config.yaml
model: "image denoising model"
train_examples: 42238
image_size: 40
crop_scale_min: 1
task: "denoising"
residual_scale: 0.1
init: "torch_default"
learning_rate: 0.0036
nesterov: true
orthogonalizer: "newton_schulz_5"
max_steps: 10100
lr_schedule: "wsd"
final_lr_fraction: 0
warmup_steps: 200
adamw_weight_decay_other_params: 0.05
Rows from block 5, named by matrix and row number. Rows with one number belong to one channel. Each number is 128 + 24 x the weight over its row's rms, rounded and kept within 0 to 255. All counts start at 0. After the name is the row's rms in percent of the matrix's.
# convs0: first 3x3 conv (model.blocks.5.convs.0.weight, 48x48x3x3), inputs 40-47, a 3x3 kernel for each
# convs1: second 3x3 conv (model.blocks.5.convs.1.weight, 48x48x3x3, transposed), outputs 40-47, a 3x3 kernel for each
convs0.0 092 [128  99 106 145 104 132 153 148 152 141 145 171 121 131 129 130 128 114 112 103 105 100  88 114 123 129 127  99 109 130 127 120 118 143 158 138 110 132 153  90 113 122  61  72  80 122 116 119 131 132 125 128 164 152 141 146 155 127 121 140 131 138 136 131 139 143 142 140 142 139 146 136]
convs1.0 105 [136 138 150 124 134 151 131 109 138 121 117 134 117 128 137 121 116 135 159 169 153 142 139 136 122 132 139  93  90  97 129 126 133 149 125 129 165 164 205 114 115 128 113  84  97  96 111 116 106 121 105 145 134 145 124 123 137 121 106 134 132 131 140 120 118 128 120 118 146 120 118 144]
convs0.1 097 [124 176  99 100 103 127 155 131 123 134  38 159  94 197 108 135 123 133 144 110 138 110 105 121 148 130 128 140 163  86 117  92 119 121 119 101 116 122 153 109 116 124 134 111 142 112 100 147 144 142 128 115 139 124  82 103 114 136 122 163 126 142 143 148 202  86 120 101 109 125  96 128]
convs1.1 111 [124 125 129 140 126 119 121 196 151 130 128 129 131 153 131 149 133 149 126 126 126 129 145 132 119 100 159 134 121 128 144 143 126 133 163 151 125 153 134 129 140 155 122 135 119 127 136 129 130 130 141 137 173 113 121 126 129 131 136 135 119 153 129 122 123 129 128 131 129 131 216 143]
convs0.2 085 [152 156 158 172 176 172 152 125  94 137 117  91 129 113 104 144 103 102 144 125  98 149 120  98 164 142 113 155 142 137 173 147 148 196 203 187  90 115 132 118 138 161 131 118 180 116 152 140 126 109 139 102  98 123 116 125 113 133 111 106 126 133 113 119 118 102 144 130 100 136 121  89]
convs1.2 081 [115 113 127  84  96 103  93  62  99 133 146 142 138 130 140 125 119 129 159 147 129 133 103 102 139  99  72  77  93 104 105 126 149 156 152 143  71  97 130 106 152 166  93 141 185 131 114 149 141 132 122 136 152 112 132 135 133 130 134 142 134 134 127 125 137 135 125 131 141 113 129 134]
convs0.3 089 [119  84  84 170 145 109 189 197 154 128 130 112 159 172 136 150 164 157 100 109 104 173 178 149 160 150 130 114 131 148 114 129 126 124 122 117 127  83 113 140 115 109 157 127 111 131 138 173 101 130 161  94 118 161 127 116 137 138 131 140 127 112 122 151 144 129 141 168 131 145 147 139]
convs1.3 084 [114 102 111 132 120 150 142 129 134  99 108 137  83 102 126 112 116 147 118 103  60 113  83  80 131 140 169 141 128 123 149 149 127 153 166 155 163 139 120 192 164 150 168 160 147 110 156 184  95 140 154  84 156 127 126 115 130 124 127 125 128 121 139  96 104 121  86 114 113 111 126 151]
convs0.4 104 [ 85 126 130 104 142 164 129 155 143 107 134 159 147 159 191 131 134 169 100 123 105 117 123 106 121 112 103 144 121 106 123 104  79 114 122 114 154 129  88 127 100  76 133 114  81 111 102 125  99  92 120 117 115 124 147 142 123 140 134 121 131 127 124 122 136 126 133 148 132 111 135 139]
convs1.4 110 [145 131 134 136 103 126 116 108 122 132 147 148 142 159 154 128 129 127 185 201 181 154 185 179 131 161 146 141 148 149 104 110 116  84  91  90  98 108 121  95  89  89 132 120 115 152 150 137 159 144 161 138 153 161 123 130 137 121 124 134 128 120 122 113 129 135 120 132 131 124 121 114]
convs0.5 090 [138 132 113 127 118 115 148 120 127 133 176 209 116 142 157 112 133 128 160 138 110 149 161 164 151 162 171 107 110 116 128 129 123 128 112 106 114  99  56 119 111  76 122 106  96 100  99  98 130 137 124 127 127 103 141 152 153 131 140 139 127 132 128 120 153 175 116 146 155 112 131 130]
convs1.5 087 [ 95 133 142 102 123 134 120 136 147 145 120 103 127 130 130 121 129 137  70  94 164  65  63 112 135 104 102 155 161 149 106 131 154 113 135 129 137 124 132 146 123 135 160 118 127  85  88  89 116  92 101 144 114 112 130 110 109 131 113 126 123 109 117 145 120  94 144 121 122 124 115 131]
convs0.6 102 [144 115 130 181 135 116 102 142 139 123 127 131  16 156 120 142 141 143 142 126 122 110 124 134 127 140 117 131 133 125 160 129 113 127 120 141 156 127 119 134 129 119 123 102 128 127 125 120 121 162 116 132 120 127 134 160 128  86 255  66 111 110 107 107 112 127 237  89 145 142 131 118]
convs1.6 110 [137 146 105 140  96 171 138 137 145 124 115 119 134 146 142 137 138 109 131 135 140 140 157 121 120 144 150 138 132 126 120 151 194 141 147 145 119 148 112 147 118 255 121 114  98 129 129 156 120 163 139 133 126 145 121 117 129 116 185 151 124 149 142 122 114 121 135 133 193 128 132 120]
convs0.7 097 [142 139  86 127 140 104 107 121  82 140 151 142 149 193 142 157 143 118 131 131 130 175 194 161 182 165 155 125 148 158 135 140 150 149 149 144 111 164 129 137 152 141 136 132 113 158 110 100 158 153 144 141 108 148 120 151 121 134 151 126 124 108 113 125 120 115 112 133 119 113 126 144]
convs1.7 091 [ 84 131 152 149 165 148 132 112 105 150 154 140 121 154 131 122 131 129 119 124 105  89 101  57 127 108 121 129 150 182 124 154 162 137 150 129 105 159  97 127 139 101 116 183 156 151 122 118 174 175 167 119 126 132 136 120 124 125 133 122 126 125 121 150 162 135 132 156 135 116 124 130]
convs0.8 083 [146 162 114 141 145 111 135 146 103 106 148 134 154 187 170 114 162 136 147  99 104 142 108 120  87 110  96 155 113 119 117  89 119 127 123 124 144 106 117 155 137 151 119 121 149  98 123  97  84 115 106 109 135 127 120 134 125 139 152 146 131 147 153 110 122 109 147 154 134 117 146 138]
convs1.8 085 [120 134 156 142  54 128 107 131 104 105  94 113 122 104 127  95 117 119 116  83 122  94  85 135 104 162 170 115 140 138 102 136 131 124 115  68  90 122 117 100 134  95 124 103  93 101  66 107 103  77 139  98  99 114 103  75 114 106 100 109 114 103 114 146 143 148 125 126 136 108 111 123]
convs0.9 092 [154 157 193 143 148 123 130 155 118  84  71  85 119 100  92 127 104  88 139  99  95 128 104  88 110  93  98 115 122 130 116 131 133 132 128 138 120 130 159 143 148 161 147 142 149 146 133 112 137 135 140 131 125 142  96 116 110 120 115 108 134 128 123 112 115 104 115 139 126 110 128 109]
convs1.9 089 [166 149 154 129 120 147 103 109 123 133 140 148 153 165 136 151 140 125 166 172 156 162 155 150 159 128 120 137 103 123 143 130 153 167 147 173 110 132 137 103 136 138  90 106 136 131 138 115 117 136 109 114 131  92 131 125 132 132 138 129 141 129 129 120 114 152 129 123 132 141 125 126]
convs0.10 092 [170 168 238 149 151 186 114 108  98 104 134 121  84 111 117 112 108 114  90  88 113 112  95 105 121 122  96 111 148 184  88 123 146  70 106 134 109 131 142 154 155 149 173 172 145 132 117 141 113 114 151 108 107 137 137 124 129 150 169 121 151 159 127 118 111 109 114 132 113 110 117 109]
convs1.10 082 [156 130 105 119 119 119 106  87  91 108 104 102 124 119 103 136 124 110 132 153 154 145 139 140 114  92 109 133 153 169  96 155 154  86 124 145 150 127 146 128 121 124 133 136 134  97 110 104 129 141 158 138 134 147 116 119 116 145 139 131 135 120 124  90 118 110 117 150 124 135 134 122]
convs0.11 145 [118 125 121 158 140 131 147 144 142 119 131 141 106 144 153 160 161 121  75  86 117 128 157 178 148 143 110 144 131 133 109 128 132 127 141 148 113 109 126 123 121 145 116 118 132 139 141 158 120 121 149 119 103 118 134 128 129 134 146 148 133 137 132 108 132 145 120 142 142 130 125 111]
convs1.11 165 [137 147 115 113 139 124 124 135 127 127 121 110  93  95 107 132 128 128 210 222 170 181 206 207 131 143 147 156 149 159 199 195 197 159 156 148 137 138 122 138 134 129 115 107 103  98  84  82 142 126 127 148 130 130 109 111 111 102 108 122 129 132 122 123 115  97  93 102 101 124 137 124]
convs0.12 089 [ 95  76  84 154 156 120 168 162 167 149 137 142 158 145 136 120 121 135 134 131 127 138 144 134  95  85 110 141 123 101 153 156 141 163 155 156 159 150 115 157 157 152 137 143 143 107 118 110 113 114 105  90  92  80 122 121 122 133 133 136 128 119 130 142 143 137 126 127 128 112 103 119]
convs1.12 086 [101 114 121 117 129 130 138 143 148 145 120 126 116 112 139 115 133 134 157 160 135 130 114  97 135 142 125 138 135 144  95  97  94  85  68  78 126 121 142 117 117 125 112 106  99 136 117  95 163 154 138 113 107 101 119 118 133 121 113 125 125 128 123 129 114 121 109 123 132 107 119 123]
convs0.13 104 [162 148 172 153 137 168 127 119 143 125 114 130 117 119 122 128 135 145 129 108 125 121 110 116 141 134 142  73  99 107 100 112 119 119 128 142 122 122 131 128 142 142 131 143 142 142 147 134 112 135 125 115 121 108 123 112 129 125 138 153 134 141 149 128 111 130 127 133 138 128 128 154]
convs1.13 107 [157 136 119 120 106 103 113 106  86 137 129 147 128 128 140 145 118 150  92 112 106 118 149 123 125 150 114 142 151 168 128 142 156 153 132 155 139 119 129 131 140 157 124 148 194 143 141 167 166 143 144 164 117 116 120 124 136 130 138 132 138 130 141 128 131 146 121 145 143 147 132 157]
convs0.14 091 [140 108 125 139 114 114 127 110 100 159 147 155 132 110 141 104 119 121 174 116 132 126 131 206 130 134 175  99 118 158 114 146 166 108 139 151 117 134 156 154 149 150 128 155 138  93 114 128 111  99 110 110 118 105 130 107 120 143 123 132 135 121 128 123 123 136 107 115 135 107 103 115]
convs1.14 094 [155 114 121 156 138 131 134 121 131 121 125 126 142 122 135 123 134 132 101 135 117  41  88 111 157 125  93 133 133 153  89 123 164 101 130 139 156 121  95 119 112  98  96 112 105 159 161 178 158 184 195 154 155 171 131 136 141 125 133 142 119 125 143 126 140 135 140 127 130 116 133 141]
convs0.15 075 [177 158 183 155 124 149 131 124 141 137 132 109 133 130 100 129 136 122  99 110  76 119 128 103 113 108 111 104 102 125 118 128 164 143 126 140 134 121 142 132 132 192 126 130 163 115 115 124 120 157 164 115 136 158 134 122 129 131 118 127 146 126 107 137 117  93 126 140  85 137 135 109]
convs1.15 076 [115  96 119 144 123 156 122 124 108 122 136 134 120 128 150 123 129 153 150 130 153 147 124 122 140 110 137  88  93 109 105 128 133 130 153 136  90 122 117  90 104 144  91  79  89 116 108 109 120 124 129  90  82  98 143 125 125 153 137 126 136 123 146 116 124 126 150 145 132 147 149 139]
convs0.16 100 [123 116 122 127 124 129 155 146 147 130 127 138 104 117 122  90 112 130 109 107 130 122 123 137 128 120 124 110  85  70 128 126 107 204 198 180 160 147 147 138 127 135 138 140 149 113 127 130 101 100 115 132 133 124 148 144 161 116 118 129 112 117 123 153 170 159 103 128 132 103 118 111]
convs1.16 089 [134 112 102 135 113 120 132 146 111 132 151 133 121 116 118 131 133 149 137 153 127 127 142 122 132 144 131 105  93  95 122 134 126 195 209 201  92 119 106 115 159 146 105 164 153 129 141 161 153 168 145 130 120 113 129 137 140 129 137 126 126 131 140 126 136 137 118 109 110 126 129 134]
convs0.17 087 [119 152 145 136 161 131 111 132 106 113 118 111 131 142  93 116 115 104 189 221 204 136 159 147 123 128 114 118 129 148 106 114 126 117 111  99 150 177 159 113 132 101 125 111 106 114 104 100 113 126  84 136 144 136 121 108 128 140 102 129 143 119 133 103  91  91 122 106  92 122 119 113]
convs1.17 108 [149 111 107 132  77  91 141  92 129 143 153 142 121 117 123 126 134 136 158 143 106 171 167 123  59  70  64 145 136 164 152 121 176 128 128 148 128 112 126 109  87 128  73  61  94 159 146 133 134 140 134 159 150 138 132 133 134 123 135 138 119 121 123 134 134 143 103 114 142 119 117 131]
convs0.18 092 [108 110 149 114 128 157  91 114 149 127 142 138 111 123 142  99 125 124 159 126 111 114 112 120 125 115 117  73 120 137 103 154 152 119 144 137 159 122  89 167 136  88 153 138  87 107 135 142 111 140 134 130 124 104 147 130 123 136 145 150 121 123 111 138 142 115 130 129 136 124 111 142]
convs1.18 106 [131 143 154 116 119 132 102 100 115 136 133 119 129 138 142 129 148 130 145 140 136 151 157 177 157 133 118  76 104 111  81 125 133  99 134 137 168 127  81 151 108  83 158 111  67 124 139  93 115 119 103 120 131 111 135 125 108 147 134 118 124 132 122 146 137 106 148 144 111 129 154 123]
convs0.19 094 [149 114 131 142 123 119 174 135 113 134 154 182 116 167 170 122 146 167 124 144 120 108 146 139 111 127 129 122 101 119 132 125 108 153 141 126 127 128  79 146 150  96 133 135  92 108 150 164 112 140 152 134 141 143 125 135 139 112 146 130 126 131 120 102 110 152 106 117 142 112 115 129]
convs1.19 088 [145 116 141 154 117 125 158 137 135 137 102 130 128  71 127 110  88 134 173 135 120 159 114  85 154 141 100 128 129 146 138 131 119 124 130 137 115 121 110 155 140 121 146 138 121 125 118 124 110  98 134 106  84  97 119 129 118 130 129 109 123 118 121 122 133 111 124 132 123 112 115 126]
convs0.20 099 [147 143 145 136 122 110 126 109  94 126 151 154 121 135 145 104 130 147 174 178 173 137 149 151 123 132 146  92 129 156 131 161 176 143 155 159 121 125 151 134 114 125 127 127 152 179 147 111 125 131 104 145 145 141 142 139 125 135 133  97 105 145 113 141 138 113 116 118 122 111 111 114]
convs1.20 087 [149 149 155 127 137 130 126 117 114 140 147 133 134 126 138 153 138 133 102 149 176 150 175 162 126 119 105  90  92 112 115 141 147 112 132 121 140 109 109 127  95 108 128 103 127 143 124 115 135 115 111 145 103 115 153 146 141 139 126 139 126 122 130 155 153 144 131 120 137 137 129 131]
convs0.21 101 [105 162 140 126   0  95 154 166 115 106 142  89 112 131 129 133 154 118 120 163 136 138  90 130 118 135 122 109 111 154 106 115 135 127 148 165  94  79 125  97 166 118  99 118 154 102 117 112 130 147 125 125 123 134 134 153 139 142 102 109 134 138 152 105 105  95 136 141 138 131 129 150]
convs1.21 101 [120 174 129 103 255  97 138 149 138 119 140 121 141 117 148 132 128 125 171 170 134 155 119 139 138 165 132 154 163 145 117 154 174 130 145 135 167 160 169 164 180 177 168 204 205 138 123 151 120 155 108 115 115 117 136 130 140 136 124 147 129 130 135 138 143 131 142 134 148 130 124 136]
convs0.22 108 [125 143 168 103 129 116 119 141 113  87  97 156 112 106 152 127 125 156  88 102 136 113 152 165 155 189 190 112 129 138 131 152 161 134 137 151 125 127 114 121 130 123 149 131 104 134 180 171 126 141 154 112 121 117 117 100 136 117 112 137 130 120 122  93 123 161 106 118 139 110 132 150]
convs1.22 106 [177 200 142 165 212 154 156 171 148 132 112 122 140 115 144 137 147 156  83 112 138  88 100 102  95 126 123 117  95  98 127 118 116 154 126 104  69  82 105  97 113 123 128 140 105 147 162 174 131 146 156 115 112 133 130 134 139 135 137 145 129 126 134 139 135 131 138 132 138 137 143 146]
convs0.23 097 [125 104 118 123  97 112 116  81 122 138 118 100 149 137 122 179 167 138  90 115  72 153 147 114 155 141 121 108 161 162 103 133 145  93 113 132 137 136 132 119 131 125 105  91 110 129 142 162 117 133 128 131 149 141 136 135 139 121 142 126 135 133 133 130 127 111 132 119 143 154 130 144]
convs1.23 114 [120 139 121 138 145 118 130 128 116 140 102  92 134 115  98 140 141 137 114 100  64 154 123  81 191 161 124 110 151 169 103 128 150  86 117 127 151 144 145 136 130 124  84  91 125 127 101 146 116 132 133 147 155 137 131 110 108 134 122 120 139 134 132 139 107 101 154 121 111 149 148 139]
convs0.24 102 [137 121 108 138 117 101 148 128 110 122 116 133 129 128 137 125 126 128  59  94 155  44  98 193  77 120 194 130 108  57 120 110  61 130 113  73 140 119 120 130 120 120 134 110 116 135 116 120 141 112 115 153 109  99 121 134 157 123 133 156 118 118 147 109 136 152 108 120 154 133 133 155]
convs1.24 097 [136 134 118 131 129 123 110 131 130 127 112 115 145 149 126 155 148 122  70 108 153  73 149 215  98 132 173 161 174 108 158 174 130 159 163  90 138 138 148 108 114 139  95 122 147 123 138  93 139 157  90 131 167 100 120 113 120 124 125 117 131 135 121 109  90 113 131 108 110 142 136 118]
convs0.25 107 [ 81  77  81 128 127 132 160 177 159 140 159 171 137 150 133 128 118 104 117 141 142 134 122 104 122 121 106 128 138 119 125 136 126  93 101 110 117 138 146 100 119 124  80  90 105  98 106 111 114 122 128 142 140 139 141 150 136 148 145 135 140 125 132 143 155 161 143 138 143 132 130 114]
convs1.25 120 [132 116 106 134 117 112 136 134 119 122 124 126 129 143 126 133 119 129 157 122  82 170 154 121 134 120 127 103 115 116  93 126 116  78  92  84 134 119  85 142 165 142 141 144 150  99 105 111 118 109 105  96 101 116 118 120 113 136 136 122 128 122 120 115 118 128 129 132 124 130 121 131]
convs0.26 075 [122  87 114 119  90  95 151 127 110 130 119  91 102  98  89 143 123  97 133 111 112  94 101  94 132 151 137 112 128 156 115 137 162 113 103 144 147 150 155 137 173 183 107 142 157  96 167 163 110 190 182 136 167 161 119 133 120 122 139 163 121 145 155 127 110 105 126 119 115 139 146 133]
convs1.26 070 [137 142 132 130 120 147 165 163 147 127 107 150 118 105 130 137 128 152 120 117 136 108  94 136 120  88 135 116 117 150 108 132 141 153 162 130 144  99 132 120  98 137 107  86 128 120 117 129  98 125 118  87  96  93 118 140 125 122 132 126 111 132 141 130 139 118 119 126 118 127 149 154]
convs0.27 127 [ 95 102 124 129 228 116 140 139 120 117 118 121 139 151 120 120 129 129 110 109 137 122 149 117 175 157 130 191 198 161 167 160 126 165 160  98 171 110 100 126 122 149 134 144 145 147 111 112 133 145 131 164 145 129 118  99 127  97 139 138 132 143 141 147 147 122 130 153 134 130 139 121]
convs1.27 127 [126  81  87 105 105  99 106  75 121 137 156 151 133 171 163 137 164 159 112  96 136 111 137 136 138 124 133 114 124 111 129 112 107 114  96 116 120 144 138 137 134 107 117 131 105 148 165 150 165 150 115 176 160 144 142 150 146 138 146 142 137 163 153 150 175 158 133 174 169 133 167 167]
convs0.28 112 [143 148 125 191 148 125 141 170 132 111 171 175 100 142 171  75 123 156  96 136 143 110 116 139 105 124 129 108 107 117 109 111 112 134 136 146 115  99 104 142 127 114 139 110 127 117 110 102 129 125 102 133 139 104 121 126 125 133 139 136 136 147 132 120 141 144 117 136 126 114 127 122]
convs1.28 109 [133 133 138 115 112 129 107 119 124 134 120 101 130 121 116 122 109 118  92  88 103 118 115 115 116 120 105 129 175 186 110 155 180 133 138 159  79  92 112 148 148 166 149 152 166 113 115 131 135 119 118 181 160 137 124 122 112 127 137 130 126 131 129 135 108 103 133 121 119 140 123 119]
convs0.29 096 [ 57  88 117  84 110 162 114 150 175 151 127 135 128 105 125 120  92 137 141 142 124 145 150 144 124 129 127 164 150 177 143 152 182 164 154 198 122 120 137 126 129 149 130 121 137 125  99 117 143  97 110 149 112 123 132 122 127 129 123 116 124 122 124 141 172 145 130 163 137 131 160 148]
convs1.29 088 [ 95  98 130 133 138 154 157 145 186 151 158 169 145 172 158 134 141 133  67 101 105  89 137 144 109 139 163 118 109 100 107  97  68 134 110  85  52 139 111  63 151 123  72 128 122 168 161 130 147 157 139 142 151 148 128 127 142 113 127 133 120 128 123 120 102 159 116 106 147 120 109 127]
convs0.30 070 [109 117  98 146 132 137 132 134 128 137 150 144 136 145 134  98 144 142 122 148 139  95  87 128 122 136 149 148 130 138  95  94 112 136 140 150 117 102 148 127 105 125 154 151 146 120 110  82  91  77  75 139  97 123 137 125 105 133 123 121 137 115 132 127 140 123 137 165 154 119 121 142]
convs1.30 074 [149 172 181 142 135 154 158 150 135 113  95 136  80  85 128 119 123 174  94 102 103 129 117 126 146 124 138 120 126 138 125 113 124  93  89  73 153 136 103 148 140  98 130 133 130  89  98  89  95 135 130  92 114 122 138 118 108 139 127 117 129 127 139 127 109 116 110 109 114 126 140 158]
convs0.31 154 [131 147 117 130 102  81 107 175 143 137 122 204 138  69  64 138 145  67 137 137 121 111 107 123 138 151 127 121 130 134 127 198  96 134 121 141 109 126 166 156 125  92 126 150 102 122 120 132 115 136 125 132 131 128 127  81 119 113  85 255 115  98 104 123 100 118 118 149 254 111 164  92]
convs1.31 048 [153 151 120 144  74 121 113 160 128 121 125 131 135  55 139 185 129 142 133 137 125 157 139 130 112 139 137 157 124 143  83 223 123 142 121 135 119 148 136 124 124 173 164 123 127 143 147 137 148 139 126 121 136 132 162 140 129   0 199 140 171 130 131 123 175 129 206 176 143 133 127 124]
convs0.32 100 [114 152 135  98 125  87 104  96  93 146 132 133 119 115  97 133 125 118 122 113  91 136 141 119  89  85  86 109 117 122 120 134 132  97  93  80 198 173 159 133 117 101 131 107 111  84  82 104 124 133 148 112 125 143 144 133 155 145 156 172 132 140 165 121 151 141 117 126 124 116 121 116]
convs1.32 091 [103 106 109 118 149 133 129 114 101 122 113 107 126 143 141 109 123 125  78  98 108 114  94  88 144 126 139 119 115 107 100 123 134 129 153 137 110 126 145 126 149 147 143 129 118 151 159 153 140 120 106 117  91 108 119 128 118 120 115 125 138 147 145 125 123 105 145 141 135 125 145 151]
convs0.33 149 [131 145 136 131 132 136 146 128 135 116 138 149 146 142 114 163 131  86 121 101 113 109  98 114  98 100 126 111 129 151 101 124 140 121 125 133 169 149 110 119 112 133 110  91 171 120 156 125 126 130 117 133 110 100 142 145 131 143 140 130 124 123 132 103 136 164 111 121 164 128 103 139]
convs1.33 180 [116 105 117 107 108 117 126 109 121 122 114 123 114 119 128 119 127 119 133 166 140 123 182 157 110 153 147 161 128 136 153 129 141 135 153 142  90 152 163 100 152 120 104 112 122 135 163 155 169 167 142 144 154 122 121 132 132 126 126 124 129 118 112 108 122 131 118 120 135 117 112 118]
convs0.34 098 [133 129 144 122 126 142 101 103 118 144 142 127 138 112  91 148 129  95 108 114 135 125 130 122 132 135 123 169 145 123 166 144 117 148 122  98  99 132 149 115 123 138 106 148 170 163 170 142 126 136 136 111 125 138 128 138 116 127 111 123 134 138 126 155 151 125 135 119 102 145 136  97]
convs1.34 096 [130 136 120 128 130 125 125 118 123 133 126 109 134 124 119 126 130 105 124 107  83 145 134 113 136 134 130 170 132 126 109 109 125 114 130 119 118  96 114 110 114 155 128 131 172 135 140 137 124 110 102 115  90  81 118 117 115 117 113 123 125 141 128 137 121 113 142 109 113 133 135 121]
convs0.35 106 [136 135 158 116 126 146 137 137 127 130 129 120 111 127 133 132 130 138 131 155 154 114 134 158 150 161 154 132 141 118 139 144 125  81  66  69 139 146 150 125 101 113 132 105 117 104 115 129 122 113 111 153 137 144 123  98 151 133 117 122 122 125 134 102 135 110 115 110 116 124 133 115]
convs1.35 086 [112 126 124  94 129 123  98 108 128 121 117 123 125 127 118 143 150 156  86  84 107  75  90 129 101 109 127 157 140 121 149 115 105  47  36  28 138 117 146 128 106 113 144 140 173 136 140 144 131 128 129 178 175 160 125 112 122 129 115 129 134 130 130 118 119 111 122 120 111 134 134 130]
convs0.36 102 [127 134 152 134 111 145  89 101 126 110 150 146 111 122 131 126 116  96  98 130 135 171 159 154 129 116 115 179 146 101 172 136 100 138  92  56 119 117 155 129 140 167 155 165 198 103 131 110 115 139 106 113 129 107 115 149 162 132 130 144 143 150 161 139 155 151 132 144 131 157 132 125]
convs1.36 099 [112 121  81 104 122 106 113 108  85 133 113 121 134 101 133 124 124 146 162 126 150 161 151 161 122 148 149 120 123  92 123 120  97 123  91  80  94  86 100 112 124 129 142 160 166 131  97 124 122  88 100 167 125 110 137 137 141 133 136 137 132 129 128 146 130 140 148 130 135 137 130 126]
convs0.37 079 [ 89 119 109 115 114 119  91 124 120 133 140 142 111 127 134 108 131 140 108 118 144 101 104 142  92 118 151  80  75  89 119 109 101 141 125 123  91 119 132 109 138 143 138 166 162 141 122  87 138 129 116 163 176 152 149 146 153 154 128 138 129 141 139 129 142 176 132 151 170  89  98 141]
convs1.37 089 [104  85  89 141 126 135 160 139 147 127 118 140 109 125 147 115 109 134 101 158 142  85 158 132  84 132 108 141 128 126 166 168 166 192 193 207  54 101 127  95 143 162  88 111 140 129  87  74 130 137  99 137 132 124 130 124 137 106  95 117 119  96 113 134 123 144 110 109 126 106  88 108]
convs0.38 091 [109 114 131 106 117 151 103 133 146 135 125 132 143 143 154 132 137 149 158 142 127 135 121  94 131 118  89  90 131 136 127 157 150 107 122 120 158 158 127 154 141 106 116 117 125  77  91 126 125 156 191 152 175 195 132 150 141 156 139 148 132 137 127 123 142 124 154 138 160 150 148 144]
convs1.38 098 [ 99 136 130 108 151 141 127 134 149 120 123  96 126 138 131 125 130 122 161 139 115 183 156 122 163 123 119 151 141 154 114 105 127  78 102 152 149 128 130 160 111 149 145 105 153  37  83  90  79 128 142 150 182 196 125 123 127 139 118 150 134 150 136 117 111 101 130 114 140 112 134 121]
convs0.39 104 [130 135 127 123 149 121 108 124 119 137 146 114 129 168 135 127 134 141 124 131  95 108 126  98  77 102 108 128 142 138 116 127 121 112 122 112 129 138 172 123 164 171 109 129 155 149 152 119 130 148 112 124 125 119 113  99 117 125 133 140 119  94 119 126 162 133 101 151 122 107 135 121]
convs1.39 093 [145 118 110 162 145 119 148 126 120 109 111 120 143 130 117 131 126 132 135 128  85 143 139 103 127 141 120 122 126 148 139 141 137 153 161 141 115 105  84 156 170 132 140 157 125 112 144 139 110 133 151  74  90 108 123 132 119 118 143 118 133 143 129 121  97  99 137 127 116 135 117 122]
convs0.40 077 [119 119 143 117 136 172 107 154 170 127 120 115 143 112  96 160 131 151 174 154 144 126  89  93  97  86  87 122 129 165  99 127 172 155 156 189 122 119 129 125 143 133 148 132 133  99  76  63 123 114 110 166 163 136 108  86 108 120  93 104 109  79 120 112 114 126 126 137 120 110 106 128]
convs1.40 093 [119 115 138 109 120 148 139 136 150 118 129 148 101 119 146 110 120 127 161 145 130 159 136 144 133 123 128  38  82 104  92 140 169 141 193 191 106 124 129 114 153 131  90 101 102 117  99  66 142 123  86 166 145 136 137 125 124 136 134 142 136 123 134 124 125 134 112 144 153 122 130 138]
convs0.41 113 [119  92 119 123 127 113 146 130 129 146 117 123 148 120 102 156 142 130 146 138 123 107 124 132 148 165 161 106 118 134 134 129 144 176 159 169 122 139 134 112 121 119 132 132 109 158 151 163 129 127 135 138 130 131 136 112 128 135 125 116 149 142 134 142 124 129 136 136 126 157 155 143]
convs1.41 112 [149 139 131 152 145 125 149 136 139 110 117 114 125 116 111 143 118 129  90  97 119 101 114 143 138 116 135 126 122 102 113 110 124 139 147 176 141 163 131 118 135 127 148 142 134 156 142 123 122 116 104 110 116 105 118 119 126 116 114 123 132 111 124 106 115 128 116  97 102 150 110 117]
convs0.42 105 [134 103  92 110  90 109  97  94 113 136 141 125 110 124 100 105 109 101 192 167 140 139 108  88 111  88  62 156 150 146 149 124 107 145 109 107 110 104  93 150 155 125 138 125 122  89 107 127 103 132 164 130 137 176 128 133 133 125 132 121 121 114 117 136 129 127 121 124 125 121 117 116]
convs1.42 111 [146 155 125 106 147 138 110 138 132 122 128 145 133 150 162 127 128 141 100  94 103 109 106 123 121 112 130  93 124 109  87 138 125  89 147 117  95 124 144 152 170 173 148 134 112 141 175 184 125 154 159 128 149 143 125 131 141 138 129 139 135 136 130 117 128 142 134 140 159 125 129 147]
convs0.43 091 [159 112  79 163 121  78 154 133  86 128 120  92 106 139 107 101 156 127 137 112 118 145 142 133 190 149 111 111 113 136 110 136 180 108 145 159 129 135 168 134 143 172 145 132 127 138 114  98 157 124  93 147 121  85 141 116  96 117 127 150 126 133 133 100 107 108  99 138 149 128 135 151]
convs1.43 098 [134 141  92 141 134 116 142 142 113 127 124 105 132 115 116 139 138 123 158 113  90 172 121  97 142 100 122  51  95 143  84 134 154 126 154 162 154 130 142 129 135 131 113 120 134 134 123  67 126 107  56 130 118  86 138 122 122 148 128 116 131 118 125 139 115 115 145 133 111 135 130 124]
convs0.44 091 [117 133 135 146 143 134 164 168 155 128 144 173 114 131 152 106 117 143  70  82  82 115 120 152 125 123 139 146 138 138 120 107  95 121 108 112 134 122 126 172 151 129 168 153 152 158 140 153 122 113 117 107  91 100 155 136 154 141 156 152 137 126 132 140 149 162  99 133 141  98 128 134]
convs1.44 101 [127 117  86 120 125 109 134 162 145 132 157 166 111 139 162 115 111 135 114 113 101 152 161 151 157 151 138  90 117  97 115 140 120 106 127 108  77 101 107 100 112 109  93 125 141 166 189 173 119 130 109  81 102  99 132 149 154 137 139 128 129 109 127 128 164 176 119 146 139 120 113 137]
convs0.45 079 [138 119 108 137 162 109 144 138 122 101 107 129  76 111 122 109 114 103 107 119 106 147 149 130 166 152 133 131 147 173 146 138 140  89  73  88  98 121  95  89 103 126 114  91 109 116 134 141 146 164 160 140 155 151  95 128 114 119 161 105 138 158 139 119 131 149 128 140 141 139 147 156]
convs1.45 072 [118 107 123 129 122  86 112 108 107 152 165 165 129 134 131 150 154 143  73  74  86 128 132 125 130 122 129 142 161 138 104 159 127  66 101  92 106 117  87 177 179 169 131 149 134  88 126 141 125 128 154 113 141 141 121 124 123 139 136 126 149 145 127 141 145 137 142 134 128 164 151 132]
convs0.46 111 [108 139 149 106 137 144 108 107 152 132 124 152 123 134 157 106 125 127 122 125 123 119 124 118  91  89 101 136  90 104 160 131 135 185 138 108 130 139 160 132 153 157 138 149 135 111 147 163  95 125 135  90 113 132 147 171 138 142 160 156 145 169 157 124 129 141 115 138 131 117 123 131]
convs1.46 085 [160 113 137 151 119 122 149 114 108 122 132 143 127 138 153 138 146 148 106 131 118  76 128 101  67 103 113 174 143 152 176 146 162 161 173 186 110  85  69 128 109  76 141 110  83 147 119 131 168 125 138 205 148 173 127 132 123 133 125 133 128 133 136 136 152 135 140 149 153 139 155 153]